{
  "arch": "uvit",
  "model": "image flow-matching model",
  "dataset": "photos with spoken descriptions (Open Images, Localized Narratives)",
  "train_examples": 101725,
  "image_size": 32,
  "horizontal_flip": true,
  "conditioning": "none",
  "objective": "flow_matching",
  "cond_dim": 192,
  "logit_normal_time": true,
  "norm": "layernorm",
  "norm_position": "pre",
  "hidden_act": "quick_gelu",
  "mlp_ratio": 4,
  "head_dim": 64,
  "fused_qkv": true,
  "qk_norm": true,
  "parallel_block": false,
  "dropout": 0.05,
  "inner_norm": false,
  "moe": "top_k",
  "num_experts": 32,
  "moe_every": 2,
  "expert_mlp_ratio": 2,
  "experts_per_token": 2,
  "shared_expert": false,
  "patch_size": [4, 4],
  "layers": 16,
  "width": 128,
  "positions": "learned",
  "residual_init": "none",
  "optimizer": "adamw",
  "learning_rate": 0.0015,
  "beta1": 0.9,
  "beta2": 0.98,
  "eps": 1e-08,
  "max_steps": 6100,
  "batch_size": 64,
  "epochs": 3.8,
  "lr_schedule": "wsd",
  "decay_fraction": 0.4,
  "final_lr_fraction": 0,
  "warmup_steps": 610,
  "weight_decay": 0.2
}
Rows from block 13 of a small image flow-matching model, named by matrix and row number. Rows with one number within an expert belong to one neuron, the router's apart. Each number is 50 + 12 x the weight over its row's rms, rounded and kept within 0 to 99. All counts start at 0. After the name is the row's rms in percent of the matrix's.
Before each expert's rows are labels from the 100 images, of 14976 (inputs lightly noised), where the router gives the expert most weight on average: "responds to" is what is common among them. Only what is clearly more common there than usual is listed. The data: photos with spoken descriptions (Open Images, Localized Narratives).
# router: router (model.blocks.13.mlp.router.weight, 32x128), inputs 0-127
# up: expert up (model.blocks.13.mlp.up, 32x256x128), inputs 0-127
# down: expert down (model.blocks.13.mlp.down, 32x128x256, transposed), outputs 0-127

# expert 1
responds to: text has "sky"
router.1 077:37 56 72 69 43 54 59 56 32 47 32 55 34 81 35 60 46 59 37 30 50 54 47 64 51 53 39 41 60 56 46 43 34 77 47 52 65 56 23 53 34 53 42 49 41 61 54 46 37 63 69 44 58 35 32 59 82 43 35 38 28 48 53 38 52 37 54 68 56 47 58 37 49 45 44 56 59 35 57 42 37 55 51 48 50 43 28 55 70 41 60 65 64 43 71 39 51 54 58 75 55 34 46 34 51 54 73 46 63 54 69 63 68 38 37 57 62 55 64 58 57 55 39 50 48 53 54 41
up.0 090:83 42 34 57 56 32 46 43 60 59 60 43 57 48 48 48 52 41 61 60 46 40 53 34 54 65 61 40 62 44 47 54 48 44 37 64 65 63 63 39 34 36 62 63 81 38 57 54 54 58 26 49 56 58 60 42 51 47 65 64 71 78 53 57 31 62 42 38 30 43 54 64 57 46 47 69 53 50 35 46 65 52 59 42 55 62 52 51 54 63 42 42 52 47 59 52 53 56 68 17 24 36 58 52 46 59 50 31 21 59 40 44 24 51 44 55 27 41 49 56 43 43 48 36 36 45 34 39
down.0 103:61 52 50 61 56 48 31 63 69 66 35 56 71 22 78 47 48 45 59 39 35 55 37 53 44 61 56 68 60 56 61 67 70 55 50 45 29 45 63 76 54 43 58 48 54 38 67 40 51 26 46 44 49 29 61 54 70 49 56 45 65 42 44 51 40 66 66 46 41 69 61 71 62 52 45 57 67 55 39 53 50 55 39 63 72 51 66 61 53 36 55 52 57 36 51 55 54 51 35 42 58 60 43 60 72 49 69 68 55 44 46 48 41 71 69 47 61 27 70 33 39 59 47 54 52 52 65 54
up.1 094:53 61 60 37 49 53 67 35 68 47 36 52 69 45 54 46 27 57 42 45 34 61 68 26 40 31 50 50 50 47 51 30 48 45 62 50 31 42 73 64 70 49 15 67 39 41 55 49 52 33 23 51 24 49 53 44 44 44 50 45 49 57 51 60 58 56 67 66 57 49 68 77 48 48 60 68 47 74 64 43 51 48 62 63 55 58 52 36 50 43 60 55 51 56 28 67 51 47 60 72 35 39 59 52 26 55 40 53 40 30 33 58 44 55 49 47 49 59 37 43 62 46 67 57 62 40 52 43
down.1 112:29 51 45 57 63 41 61 71 39 55 54 56 54 62 36 45 70 14 50 41 54 59 52 39 68 57 49 49 46 54 40 49 47 47 62 51 57 56 29 62 45 43 54 44 42 53 40 59 43 51 45 43 50 56 41 53 47 80 56 55 07 31 42 39 54 53 48 37 42 56 42 36 52 56 51 49 54 39 36 46 68 33 52 62 57 48 49 52 48 69 48 53 37 15 42 43 22 67 47 25 44 39 42 59 50 35 48 37 43 33 38 73 41 47 43 48 47 55 72 49 24 41 71 46 50 53 67 44
up.2 080:75 49 42 40 50 62 47 37 68 26 50 35 65 33 63 72 66 56 55 44 50 61 53 47 36 44 45 55 39 47 69 41 65 46 48 53 57 31 78 33 36 32 54 39 48 42 56 49 35 41 39 46 53 71 61 48 33 52 61 63 57 54 34 37 55 62 36 41 32 51 35 62 53 55 53 23 28 68 51 59 33 38 52 46 54 49 53 31 28 41 49 49 49 57 50 57 60 39 29 59 60 48 55 32 62 64 41 72 48 55 44 30 80 57 57 61 48 49 50 52 47 57 60 72 38 67 46 47
down.2 068:39 51 44 54 53 76 51 49 34 55 37 58 46 38 29 50 42 62 49 59 59 39 37 19 27 45 48 50 53 58 60 46 50 32 59 77 38 59 63 50 45 69 33 55 59 69 54 43 44 50 48 49 26 44 52 36 40 27 56 43 47 68 62 43 51 49 33 52 52 37 46 37 43 36 47 63 60 61 78 43 57 54 50 41 30 64 37 81 65 43 38 41 53 66 44 52 60 40 55 53 42 60 61 45 41 62 47 50 50 72 38 71 57 64 61 44 58 19 45 42 63 62 55 51 48 63 25 50
up.3 091:79 40 33 38 42 32 40 64 72 44 49 53 51 19 75 40 46 65 64 58 52 53 58 62 55 50 46 52 24 49 51 50 58 39 52 43 59 60 80 53 47 50 30 67 60 58 46 46 45 47 60 57 54 48 64 56 30 73 53 62 66 62 39 53 61 53 44 41 64 45 58 45 72 78 69 40 50 45 39 48 60 35 57 49 48 54 52 41 61 44 38 37 31 58 50 29 49 38 51 32 45 47 40 54 29 27 40 54 48 26 43 48 49 54 45 38 41 67 31 51 27 53 58 65 59 48 57 53
down.3 084:65 61 63 39 33 50 18 40 49 49 25 53 32 61 35 53 60 50 32 54 43 57 65 46 55 55 37 55 77 74 64 55 57 45 72 46 63 73 46 42 74 42 61 52 38 38 52 32 44 56 43 44 50 45 69 49 53 43 45 39 55 55 42 50 40 42 50 64 64 67 36 34 44 46 37 35 50 50 41 57 49 47 47 57 42 43 59 47 06 42 45 70 33 49 47 46 65 21 57 63 49 61 36 50 58 49 64 52 59 54 55 74 66 66 44 37 51 46 52 52 66 53 63 39 52 68 50 56
up.4 111:72 49 47 35 37 39 42 52 65 52 52 51 67 34 74 42 34 34 53 60 47 56 40 48 57 48 31 51 52 54 67 35 58 29 74 49 70 52 67 45 44 66 41 40 42 58 61 41 33 29 23 42 46 56 64 51 30 67 47 68 66 62 50 49 60 56 58 50 37 57 50 42 59 70 74 60 41 40 52 57 56 49 53 42 34 52 73 50 44 39 27 42 40 60 40 57 71 45 53 41 35 69 58 36 28 36 38 62 40 31 57 52 52 52 51 27 62 55 50 47 43 57 60 62 57 40 67 31
down.4 092:47 73 59 51 52 44 53 48 63 69 55 59 21 56 49 64 42 50 33 39 30 60 51 36 46 56 37 52 42 53 58 58 55 40 52 69 57 62 56 48 51 40 37 58 26 59 83 27 54 73 37 36 49 55 58 65 50 49 19 54 39 51 39 39 50 25 42 47 55 58 55 30 24 44 62 50 62 53 43 50 46 61 25 55 50 40 55 59 43 45 67 44 35 23 75 46 48 45 63 47 59 48 35 54 47 64 68 54 49 57 68 57 62 68 56 39 62 45 68 49 44 37 47 60 35 60 51 59
up.5 086:61 40 55 58 52 48 24 68 59 55 63 30 59 54 46 46 62 44 60 35 60 41 38 61 47 61 76 38 73 52 55 44 50 35 50 64 53 68 69 46 47 30 66 37 48 39 42 46 37 37 56 68 40 54 38 48 49 51 76 29 64 42 61 36 42 61 50 45 45 59 44 67 26 53 57 73 38 44 30 42 46 35 58 38 42 59 57 66 42 58 34 60 57 47 47 34 56 44 63 39 68 33 49 30 63 58 41 50 46 54 51 64 23 35 49 77 31 48 60 44 67 36 49 44 57 37 56 54
down.5 102:62 63 77 65 50 38 55 54 74 57 39 42 59 32 58 38 59 48 43 40 61 33 47 47 52 46 68 46 62 49 47 79 71 50 49 35 34 45 52 71 59 60 40 63 59 50 45 49 52 58 51 50 53 56 49 67 76 57 75 60 56 66 40 62 51 76 62 53 71 67 73 54 74 45 40 56 58 48 32 59 67 64 18 61 53 42 49 50 57 53 73 46 54 45 43 64 53 37 51 58 47 71 55 60 53 51 54 62 49 47 44 47 38 57 59 21 51 53 38 64 42 66 42 61 48 44 36 46

# expert 27
responds to: text has "sky"
router.27 076:33 65 69 57 57 56 50 48 30 36 33 53 29 69 33 57 51 60 39 37 61 55 39 66 48 59 25 55 65 56 45 41 32 68 40 42 56 53 19 49 35 54 53 58 41 62 48 50 44 53 65 48 53 34 29 55 67 46 34 28 31 56 62 34 51 44 46 66 67 39 61 28 44 46 35 56 59 34 57 37 43 59 49 58 57 39 32 56 57 50 71 59 56 41 69 36 52 54 53 70 50 38 49 39 52 60 75 47 54 45 72 55 70 38 38 60 65 59 66 56 68 55 39 46 47 53 58 44
up.0 103:59 30 40 46 30 54 51 57 50 53 53 52 52 36 53 45 46 29 63 79 67 65 39 31 66 37 62 50 61 43 56 38 54 43 49 32 50 46 76 65 60 54 46 47 50 53 65 52 49 50 36 53 46 70 42 39 47 72 35 45 66 59 33 64 65 50 63 43 38 46 22 60 51 68 48 58 47 54 29 64 57 27 44 38 61 71 45 36 26 42 27 59 54 55 35 53 47 57 41 53 43 55 67 48 37 55 50 59 41 49 40 71 46 31 69 58 48 58 51 41 58 57 65 67 42 52 42 20
down.0 111:56 68 68 68 48 39 65 32 45 55 49 49 44 52 48 56 31 54 53 20 66 53 65 42 36 37 65 56 61 48 57 41 53 88 38 61 60 59 50 44 52 57 73 49 55 53 35 45 53 47 56 71 43 35 43 51 45 26 47 43 49 77 51 61 32 61 36 59 60 65 59 60 37 37 54 64 59 57 55 54 52 47 43 67 55 41 42 72 64 63 74 44 78 65 58 52 59 45 43 69 60 43 61 57 56 58 32 47 52 55 60 41 34 64 57 68 51 37 59 31 60 35 66 52 55 55 35 49
up.1 097:77 36 54 43 52 29 54 40 69 49 61 50 56 25 58 27 32 28 49 40 54 57 58 45 43 62 53 48 61 46 56 51 55 33 51 49 42 38 67 58 45 48 41 58 55 39 46 64 51 38 25 55 64 48 41 52 41 53 58 80 71 58 34 46 64 58 48 48 42 58 57 63 41 56 31 40 53 70 48 58 36 24 48 65 65 57 72 39 34 66 39 60 43 69 52 67 54 58 38 35 47 39 53 29 62 37 38 49 39 68 32 63 33 46 56 66 33 39 55 46 38 66 60 52 51 38 49 36
down.1 092:46 39 48 72 53 38 73 35 48 47 63 34 28 55 32 48 43 54 36 26 44 55 62 43 26 33 50 59 42 52 63 51 53 61 16 36 46 59 46 32 54 49 50 33 49 56 36 51 45 39 69 45 53 44 39 41 69 34 29 33 30 59 66 54 34 34 47 52 64 57 49 52 44 41 70 29 45 45 49 44 31 55 37 28 75 43 66 36 54 72 64 50 47 33 51 46 53 65 46 60 55 42 58 35 66 41 57 48 47 49 61 23 48 50 47 58 52 53 42 52 58 52 34 53 54 62 68 62
up.2 097:56 48 41 49 66 49 41 45 63 56 70 59 56 43 44 67 12 22 36 63 51 66 49 38 31 23 53 60 51 73 61 42 66 57 43 63 49 36 68 60 49 78 38 52 51 49 48 47 43 35 46 58 50 44 60 31 20 50 48 61 59 45 41 57 55 57 48 35 48 35 37 59 49 53 53 41 31 60 51 49 75 46 52 63 56 71 41 60 52 56 45 40 41 62 55 55 56 74 61 50 55 58 56 58 33 46 40 46 43 63 52 46 40 54 42 37 57 31 49 62 57 37 54 76 44 56 56 20
down.2 093:43 32 44 51 40 58 54 72 37 38 65 44 37 56 49 58 50 56 49 56 50 55 44 48 72 49 47 50 36 23 75 59 42 45 49 32 73 53 48 27 33 38 51 46 57 63 35 68 35 48 55 67 40 41 31 73 42 48 73 32 41 51 52 33 50 39 44 30 36 32 40 53 72 60 61 59 39 50 43 47 66 34 38 24 63 50 43 79 33 49 34 53 58 61 32 46 43 52 52 42 49 38 35 37 60 39 46 51 47 34 39 69 53 35 52 45 48 55 56 34 37 57 69 48 58 66 48 53
up.3 094:52 69 38 53 46 58 40 53 79 61 35 44 72 32 64 37 35 25 50 32 50 48 65 39 36 57 48 72 39 53 62 66 47 48 45 51 27 43 67 54 66 53 51 39 53 42 61 49 43 50 52 35 64 46 58 33 58 63 34 48 58 48 53 48 65 57 67 52 44 60 42 49 40 48 42 46 52 53 39 82 56 27 53 49 74 52 56 18 53 56 48 59 60 16 54 72 58 51 44 52 36 51 67 46 65 49 58 49 43 21 50 61 45 33 45 35 50 39 52 39 63 49 51 62 35 54 56 47
down.3 102:53 54 49 47 49 53 62 57 62 57 61 40 63 46 66 42 64 33 59 41 47 35 44 24 61 45 60 56 67 50 63 44 46 78 37 41 60 67 46 56 37 42 65 35 50 43 50 61 51 29 68 55 27 38 38 51 80 60 53 45 38 35 77 49 35 40 67 41 39 63 40 56 44 47 58 69 49 72 50 42 35 50 47 51 25 59 56 47 57 51 59 43 57 28 53 54 36 51 39 38 75 51 54 30 59 53 57 47 51 32 40 20 44 46 51 55 50 59 61 31 44 55 46 49 55 19 63 62
up.4 098:62 61 48 45 34 42 48 43 66 59 69 46 57 51 72 42 47 57 50 60 48 45 45 34 45 30 53 55 48 52 49 47 66 54 48 71 31 68 60 31 68 66 52 52 46 46 63 41 38 28 61 59 32 27 48 52 27 56 73 48 50 43 55 38 63 49 28 40 63 61 42 46 24 53 53 58 11 69 44 66 43 39 60 47 45 74 56 67 45 41 27 59 49 78 53 53 72 37 58 35 48 60 47 53 36 52 55 47 40 34 47 47 68 51 44 48 46 38 45 59 40 61 53 58 43 38 57 44
down.4 103:73 62 45 45 47 26 56 55 53 28 22 53 54 56 60 56 74 31 36 74 36 31 54 36 56 64 40 55 51 54 55 60 31 47 70 39 53 36 37 34 55 37 60 57 49 40 43 63 52 58 47 26 61 65 63 60 37 62 57 68 46 43 47 54 41 43 45 45 30 65 39 59 84 49 52 42 53 44 46 45 53 53 35 60 37 41 50 45 45 63 33 43 38 30 32 66 41 49 51 42 25 36 39 47 40 65 34 42 46 40 50 55 47 49 37 44 37 41 54 53 41 39 62 55 60 57 69 74
up.5 100:59 43 50 35 54 53 31 51 75 56 51 49 56 43 59 41 48 39 43 58 39 61 55 55 52 31 43 57 50 62 69 36 71 38 51 66 43 19 55 45 73 78 27 56 31 42 50 32 77 47 36 35 44 55 50 47 29 83 60 52 70 47 43 52 68 52 37 50 44 75 56 63 47 58 54 41 41 62 47 46 58 43 42 40 53 48 49 51 66 54 39 57 34 71 58 65 65 47 60 52 42 48 36 42 38 38 55 51 32 56 49 40 33 22 50 40 60 40 55 47 52 55 67 70 49 59 54 43
down.5 102:65 38 25 41 39 58 60 40 41 61 59 51 35 50 47 69 56 65 38 76 56 45 55 40 39 49 44 63 39 50 80 53 20 63 56 52 56 75 54 37 39 34 52 29 46 77 65 48 30 51 62 56 48 62 53 60 48 35 50 38 70 57 44 41 50 41 40 37 54 44 39 35 66 69 37 45 62 48 41 38 57 54 52 30 42 36 43 50 09 50 43 35 49 50 46 48 39 41 58 37 72 41 53 33 43 56 57 45 47 34 51 57 61 54 39 38 37 66 50 61 67 45 51 50 59 57 53 55

# expert 28
responds to: text has "people"
router.28 121:96 37 45 65 43 62 42 26 63 44 56 39 56 52 56 47 59 40 49 72 58 62 48 37 36 54 33 62 41 53 31 50 51 64 51 49 46 49 75 57 60 37 27 32 39 36 52 44 39 28 37 53 58 55 30 51 45 58 80 45 51 63 45 52 50 72 37 58 48 35 43 40 46 52 59 44 36 59 55 66 61 51 55 66 60 63 34 55 58 60 35 36 76 45 46 71 50 47 62 46 54 46 48 59 47 44 59 53 31 55 52 54 73 45 51 63 55 41 43 24 39 46 66 50 46 38 43 37
up.0 087:42 57 46 59 64 40 67 56 70 51 38 49 58 24 47 56 40 49 42 49 42 53 44 39 48 40 65 58 55 42 50 30 46 57 62 52 41 49 57 64 62 42 63 43 57 48 33 32 63 48 30 50 30 68 55 21 60 51 37 46 54 30 45 48 56 46 76 35 65 70 49 68 69 54 36 43 55 76 37 52 42 30 29 44 41 38 65 38 32 53 62 55 27 68 53 45 43 65 46 71 45 71 66 45 59 49 40 67 67 39 29 39 43 51 48 42 64 66 57 52 58 60 40 64 55 42 65 47
down.0 061:70 74 63 67 39 62 51 33 50 60 63 47 52 66 57 61 68 45 35 60 48 51 60 37 58 47 47 71 46 55 51 65 42 47 36 54 31 49 38 49 27 38 35 53 55 42 62 69 67 27 44 43 48 41 53 42 52 52 48 40 59 50 81 74 44 51 75 64 33 44 64 44 56 39 60 45 25 58 51 38 78 49 50 54 57 68 49 54 57 39 43 51 36 51 58 66 60 47 66 37 51 42 55 50 50 52 65 38 34 58 31 38 46 65 38 54 18 52 50 50 49 48 62 38 45 78 54 49
up.1 100:52 52 65 51 47 41 59 57 42 30 44 48 48 40 66 49 40 53 64 30 61 76 68 42 51 43 64 56 48 42 55 61 53 49 53 27 57 48 48 35 47 60 47 50 70 64 39 41 40 61 46 59 35 35 48 58 46 39 50 47 39 43 35 48 72 42 61 67 65 63 57 43 21 48 33 26 43 80 22 48 58 35 55 63 49 43 49 30 49 37 51 73 48 49 56 38 69 64 50 56 38 35 55 35 53 54 44 48 56 55 60 60 51 59 23 61 65 68 52 57 64 58 68 79 40 45 63 52
down.1 089:53 50 56 56 62 39 46 50 55 60 60 49 77 45 65 45 58 62 39 49 60 46 56 69 59 41 34 67 46 70 60 53 65 41 47 30 62 43 56 42 40 35 37 58 43 45 62 51 42 52 56 52 72 57 50 51 38 29 36 36 69 55 64 51 37 70 50 51 47 59 56 42 45 44 66 48 31 25 38 37 53 70 56 46 39 31 26 39 77 23 42 40 57 24 59 52 11 57 60 51 32 60 48 38 44 35 63 60 67 35 54 49 54 47 45 56 38 55 51 49 44 54 54 61 56 31 40 59
up.2 091:61 34 28 67 52 31 76 74 50 58 37 56 35 47 53 67 37 50 52 54 45 56 39 42 58 57 51 51 53 65 30 58 28 61 55 62 59 52 50 46 50 40 55 65 69 50 40 58 48 27 34 25 40 47 30 38 34 65 60 72 66 54 42 81 41 44 51 47 47 44 51 36 49 62 51 56 53 52 38 58 55 54 41 45 59 41 40 66 37 49 30 31 43 61 71 51 63 61 64 52 42 62 63 35 68 52 47 17 35 55 51 60 38 50 55 63 38 54 58 42 51 31 51 49 57 62 49 29
down.2 076:40 46 66 33 66 62 40 52 63 48 46 50 62 48 31 31 58 50 47 59 35 46 62 68 40 49 57 46 54 67 66 30 70 42 54 47 42 56 37 47 45 45 38 47 38 50 61 36 45 69 66 46 67 50 53 62 67 34 23 49 37 28 61 41 72 64 59 43 62 64 47 60 42 53 45 41 44 56 45 50 37 50 73 53 43 47 62 35 35 47 36 75 46 37 49 61 23 51 32 50 55 55 38 44 60 35 61 56 55 29 51 52 48 25 55 53 56 76 48 62 46 67 34 64 51 32 63 73
up.3 109:38 47 45 45 54 61 56 49 49 55 61 53 42 40 46 45 36 56 61 57 34 48 41 62 51 40 39 46 64 48 59 45 47 21 61 51 54 50 40 73 72 54 51 69 31 55 41 51 50 64 38 48 42 32 64 54 47 54 46 48 44 51 44 41 67 38 41 36 54 62 54 60 64 63 63 61 68 46 69 38 70 27 63 33 32 57 56 70 42 57 50 85 48 61 32 53 47 50 66 48 67 57 54 63 36 36 36 32 38 42 26 37 31 50 25 32 42 45 71 43 67 49 54 61 56 31 53 67
down.3 116:61 67 69 52 50 54 56 57 65 35 47 51 53 78 55 55 53 61 49 53 37 45 62 36 56 53 50 50 42 30 51 46 62 43 39 52 44 39 48 43 42 41 31 45 77 33 38 67 53 55 39 41 39 38 46 57 35 47 36 61 43 58 63 71 31 40 63 62 31 27 57 64 51 46 69 45 37 62 61 30 42 70 34 49 68 61 39 62 65 33 70 29 42 71 36 49 60 46 44 62 46 55 55 57 61 65 48 59 55 65 55 53 56 72 58 74 49 33 25 48 31 52 51 52 42 67 44 47
up.4 122:53 44 50 54 36 54 45 65 53 29 60 36 43 32 54 50 43 57 56 77 47 45 52 53 52 39 61 43 70 42 62 28 55 43 61 55 46 31 52 74 47 47 53 56 41 60 50 42 66 63 48 43 66 47 47 25 66 57 41 28 50 68 30 47 61 49 49 51 44 67 44 50 66 53 63 67 52 61 64 35 77 30 38 23 56 69 51 50 41 50 52 59 55 46 38 38 59 53 53 45 61 59 58 46 17 49 47 38 56 48 33 44 30 26 43 49 39 28 45 42 65 69 43 61 35 60 73 42
down.4 127:57 65 53 54 70 29 57 44 70 40 41 50 72 61 48 61 37 58 60 23 45 45 57 50 43 50 38 63 19 56 56 46 61 48 35 39 44 43 68 52 55 33 45 58 74 36 17 66 37 61 61 42 62 61 47 58 23 38 49 51 47 38 57 62 28 55 46 40 58 54 50 57 61 44 57 38 37 32 51 66 24 50 32 61 41 38 38 37 50 44 73 43 50 53 52 56 42 43 50 53 29 52 40 45 69 49 56 50 71 51 60 52 73 59 42 55 52 44 54 47 41 43 39 48 62 43 30 69
up.5 094:45 63 52 61 45 51 60 45 36 44 53 51 33 37 46 54 19 49 56 24 49 63 42 33 41 49 55 49 64 57 44 44 47 36 54 33 55 69 49 47 63 73 29 76 39 65 43 43 63 56 46 76 79 44 49 54 50 36 55 74 40 25 41 25 65 46 57 54 58 49 52 49 44 48 54 31 62 71 65 40 32 65 37 53 50 54 57 48 59 67 63 71 40 51 58 44 60 64 62 59 26 51 47 33 60 38 50 50 52 60 37 71 50 48 48 51 44 37 27 60 39 55 57 35 56 46 56 48
down.5 089:55 42 55 45 48 48 33 59 40 61 58 54 45 45 34 60 52 54 57 54 56 55 61 49 72 30 50 64 46 57 60 39 50 60 52 52 43 67 44 60 47 53 50 41 56 63 67 59 16 45 50 54 38 34 11 67 65 62 65 41 49 77 62 40 50 60 58 46 54 51 37 37 62 54 67 72 59 41 30 63 72 36 65 46 25 36 33 56 39 55 57 41 56 38 42 49 30 50 36 37 72 55 43 60 62 53 52 51 44 55 50 29 47 68 54 44 52 47 73 23 53 31 46 59 41 39 40 49

# expert 26
responds to: text has "guitar"
router.26 118:54 67 38 55 59 58 66 32 59 47 19 43 61 56 36 47 42 58 53 47 70 63 49 69 60 47 48 47 52 58 61 49 62 59 65 51 46 49 60 66 63 44 40 36 57 31 51 51 45 23 38 53 35 44 50 43 61 48 47 57 39 41 59 46 55 41 53 70 63 52 58 47 73 58 71 61 60 40 66 47 50 42 69 42 51 43 40 69 61 43 46 56 63 51 46 47 28 26 83 64 70 27 54 57 47 70 42 53 26 65 50 35 61 34 40 63 56 78 48 40 57 55 50 44 66 47 47 31
up.0 111:42 48 48 44 41 41 59 54 48 45 46 51 46 70 47 36 39 45 56 83 56 27 53 77 45 50 50 42 78 36 58 55 50 52 37 55 44 31 51 58 59 43 54 46 55 48 60 62 75 52 61 28 63 55 57 30 63 70 11 53 63 49 54 68 37 44 56 41 39 72 41 51 50 73 54 76 40 42 48 50 45 37 48 42 45 48 56 58 46 35 42 43 45 67 60 37 39 40 60 65 56 49 43 55 43 50 49 34 47 37 45 37 36 33 54 46 31 55 65 28 70 62 22 47 49 45 51 40
down.0 114:41 32 51 38 58 61 43 65 51 61 51 72 54 24 56 63 59 43 33 68 59 55 61 42 69 31 62 53 35 47 61 42 56 54 51 47 67 58 53 49 42 61 39 44 42 72 67 38 43 61 45 56 53 45 39 71 52 61 63 52 51 57 34 32 63 69 45 29 41 47 48 52 35 60 49 56 51 42 34 48 70 47 54 51 63 34 36 62 50 33 37 55 43 27 29 56 39 60 49 33 67 60 60 66 39 39 44 49 56 49 58 55 41 49 69 39 54 56 42 55 26 37 70 89 30 57 37 52
up.1 115:23 56 61 46 33 51 59 50 62 41 28 67 73 30 38 65 79 47 29 45 58 35 52 61 58 28 51 34 50 29 41 37 55 45 68 63 26 49 52 41 48 55 55 44 46 57 49 38 47 34 38 57 37 53 59 37 35 34 58 50 52 27 64 46 43 26 71 57 57 67 40 70 68 60 47 33 45 38 52 56 54 51 40 55 59 30 49 38 50 59 81 39 49 58 54 58 54 63 46 54 33 46 52 62 39 61 49 72 55 47 42 54 49 51 59 48 57 48 54 57 58 76 64 58 37 61 54 54
down.1 135:57 48 36 61 64 46 76 59 44 60 64 45 49 37 47 34 41 49 60 57 60 63 70 37 63 69 57 60 43 37 60 63 56 63 52 46 60 47 41 67 62 46 49 45 65 32 47 47 66 51 41 44 50 63 53 59 76 74 49 52 57 66 29 48 48 61 68 50 43 35 52 70 61 58 37 59 72 56 44 35 45 48 36 57 62 62 52 36 39 54 57 46 29 41 50 52 55 54 51 49 71 46 62 35 72 25 65 46 36 69 25 50 52 34 65 51 46 77 41 79 36 46 60 40 59 53 58 43
up.2 089:60 44 36 70 38 47 32 59 53 41 70 51 65 36 65 51 57 35 63 54 51 31 58 32 25 61 38 56 47 42 43 76 66 49 35 62 64 42 43 37 75 44 61 38 39 51 47 38 55 68 48 35 59 78 40 58 38 60 72 27 74 39 46 32 51 57 57 66 33 61 45 45 37 54 49 45 48 52 53 71 56 44 50 39 65 51 62 46 39 47 52 46 46 49 67 29 65 57 49 42 53 40 41 29 53 31 63 33 25 45 39 40 45 41 61 38 61 45 52 63 52 54 55 68 42 47 51 63
down.2 088:44 61 47 37 46 46 44 40 56 38 28 54 60 59 65 54 39 38 44 29 45 50 35 55 46 49 32 53 52 48 48 32 55 41 44 33 46 52 54 64 67 62 49 53 35 58 40 63 29 52 42 53 56 44 46 59 48 70 60 46 36 26 52 49 31 49 61 38 55 56 40 33 42 51 67 46 52 43 58 58 36 31 40 62 25 75 70 46 63 48 66 34 41 59 64 61 50 39 46 57 32 43 52 47 66 54 56 59 82 66 63 33 52 61 45 61 73 12 78 41 48 64 39 43 52 48 42 50
up.3 096:30 49 60 58 42 36 77 60 40 42 47 68 56 53 48 48 56 45 59 46 59 66 60 48 51 46 64 46 56 25 55 45 50 34 45 49 53 52 44 44 21 45 49 53 74 55 48 46 50 47 53 51 55 59 44 48 46 49 30 61 64 19 61 39 55 27 83 63 27 55 42 52 42 67 48 53 56 50 32 46 34 39 52 57 17 52 59 58 35 33 61 46 36 45 37 26 60 55 44 49 34 54 79 48 51 48 39 49 62 54 39 62 44 58 44 20 68 71 47 49 56 43 60 52 41 40 50 44
down.3 091:51 45 25 58 52 64 65 58 38 39 72 40 38 35 65 50 47 32 40 64 53 63 56 53 52 59 54 60 37 39 44 49 51 46 69 63 61 43 61 51 38 59 74 43 37 58 49 38 57 74 43 41 52 76 59 64 58 53 72 53 52 69 44 37 41 75 43 52 58 40 52 38 60 57 46 67 51 28 53 43 45 70 39 39 42 39 63 55 44 66 26 45 43 61 48 53 53 40 34 52 64 39 53 28 33 50 47 63 41 49 55 42 36 37 41 41 44 75 59 78 59 42 76 41 57 68 55 39
up.4 093:44 45 41 45 30 44 42 59 47 42 60 61 70 49 62 74 55 44 52 50 48 43 39 55 41 39 81 40 37 56 55 56 66 38 36 58 67 42 45 58 45 52 44 42 64 59 76 55 47 33 61 37 66 70 51 46 19 29 52 52 76 40 56 53 35 40 55 76 26 52 46 40 33 73 58 44 62 42 51 58 51 41 48 59 40 45 47 47 31 30 56 38 66 40 53 61 58 45 44 50 46 45 80 44 39 44 32 39 38 57 39 54 43 33 50 35 65 53 31 46 63 55 73 48 60 45 52 43
down.4 083:57 64 47 59 41 54 43 40 44 42 64 57 28 49 44 48 27 26 49 49 45 39 32 73 47 58 54 43 63 43 55 49 57 43 69 48 53 45 58 43 45 80 70 42 19 54 54 55 54 62 44 34 43 54 62 53 39 41 52 46 53 72 46 49 29 63 67 61 63 51 83 38 58 52 50 55 56 49 69 38 45 79 36 45 40 43 55 60 72 58 52 63 36 55 70 53 68 34 41 49 54 39 42 44 39 59 27 63 50 50 60 28 28 43 44 40 58 46 49 55 31 55 65 48 41 49 63 33
up.5 108:57 53 53 41 56 59 58 48 77 62 52 62 47 47 58 56 42 33 72 42 48 65 51 37 53 41 23 55 56 29 73 32 52 37 47 44 36 50 57 44 49 62 37 50 41 54 47 44 35 51 31 72 46 48 49 63 40 40 42 41 57 60 42 42 72 37 43 30 61 54 45 73 59 54 55 25 54 41 41 52 62 52 52 37 59 68 60 58 42 69 46 56 48 42 48 40 43 83 49 47 21 68 64 30 35 27 43 62 51 50 46 58 40 58 41 56 61 37 72 35 39 52 62 68 44 34 39 61
down.5 099:59 49 54 50 39 66 51 55 42 33 62 42 58 66 54 49 64 65 40 46 51 32 81 42 58 46 69 47 67 49 63 65 53 57 46 49 55 61 38 45 68 42 38 70 86 32 37 69 52 41 49 48 30 58 27 38 56 44 67 40 44 54 66 70 57 55 62 59 35 28 50 73 61 56 54 67 23 54 30 44 69 57 55 35 57 40 50 55 45 42 33 36 52 55 30 49 52 53 66 56 63 54 59 56 45 45 51 44 47 44 35 59 53 49 59 68 41 50 35 53 58 49 44 31 78 48 38 48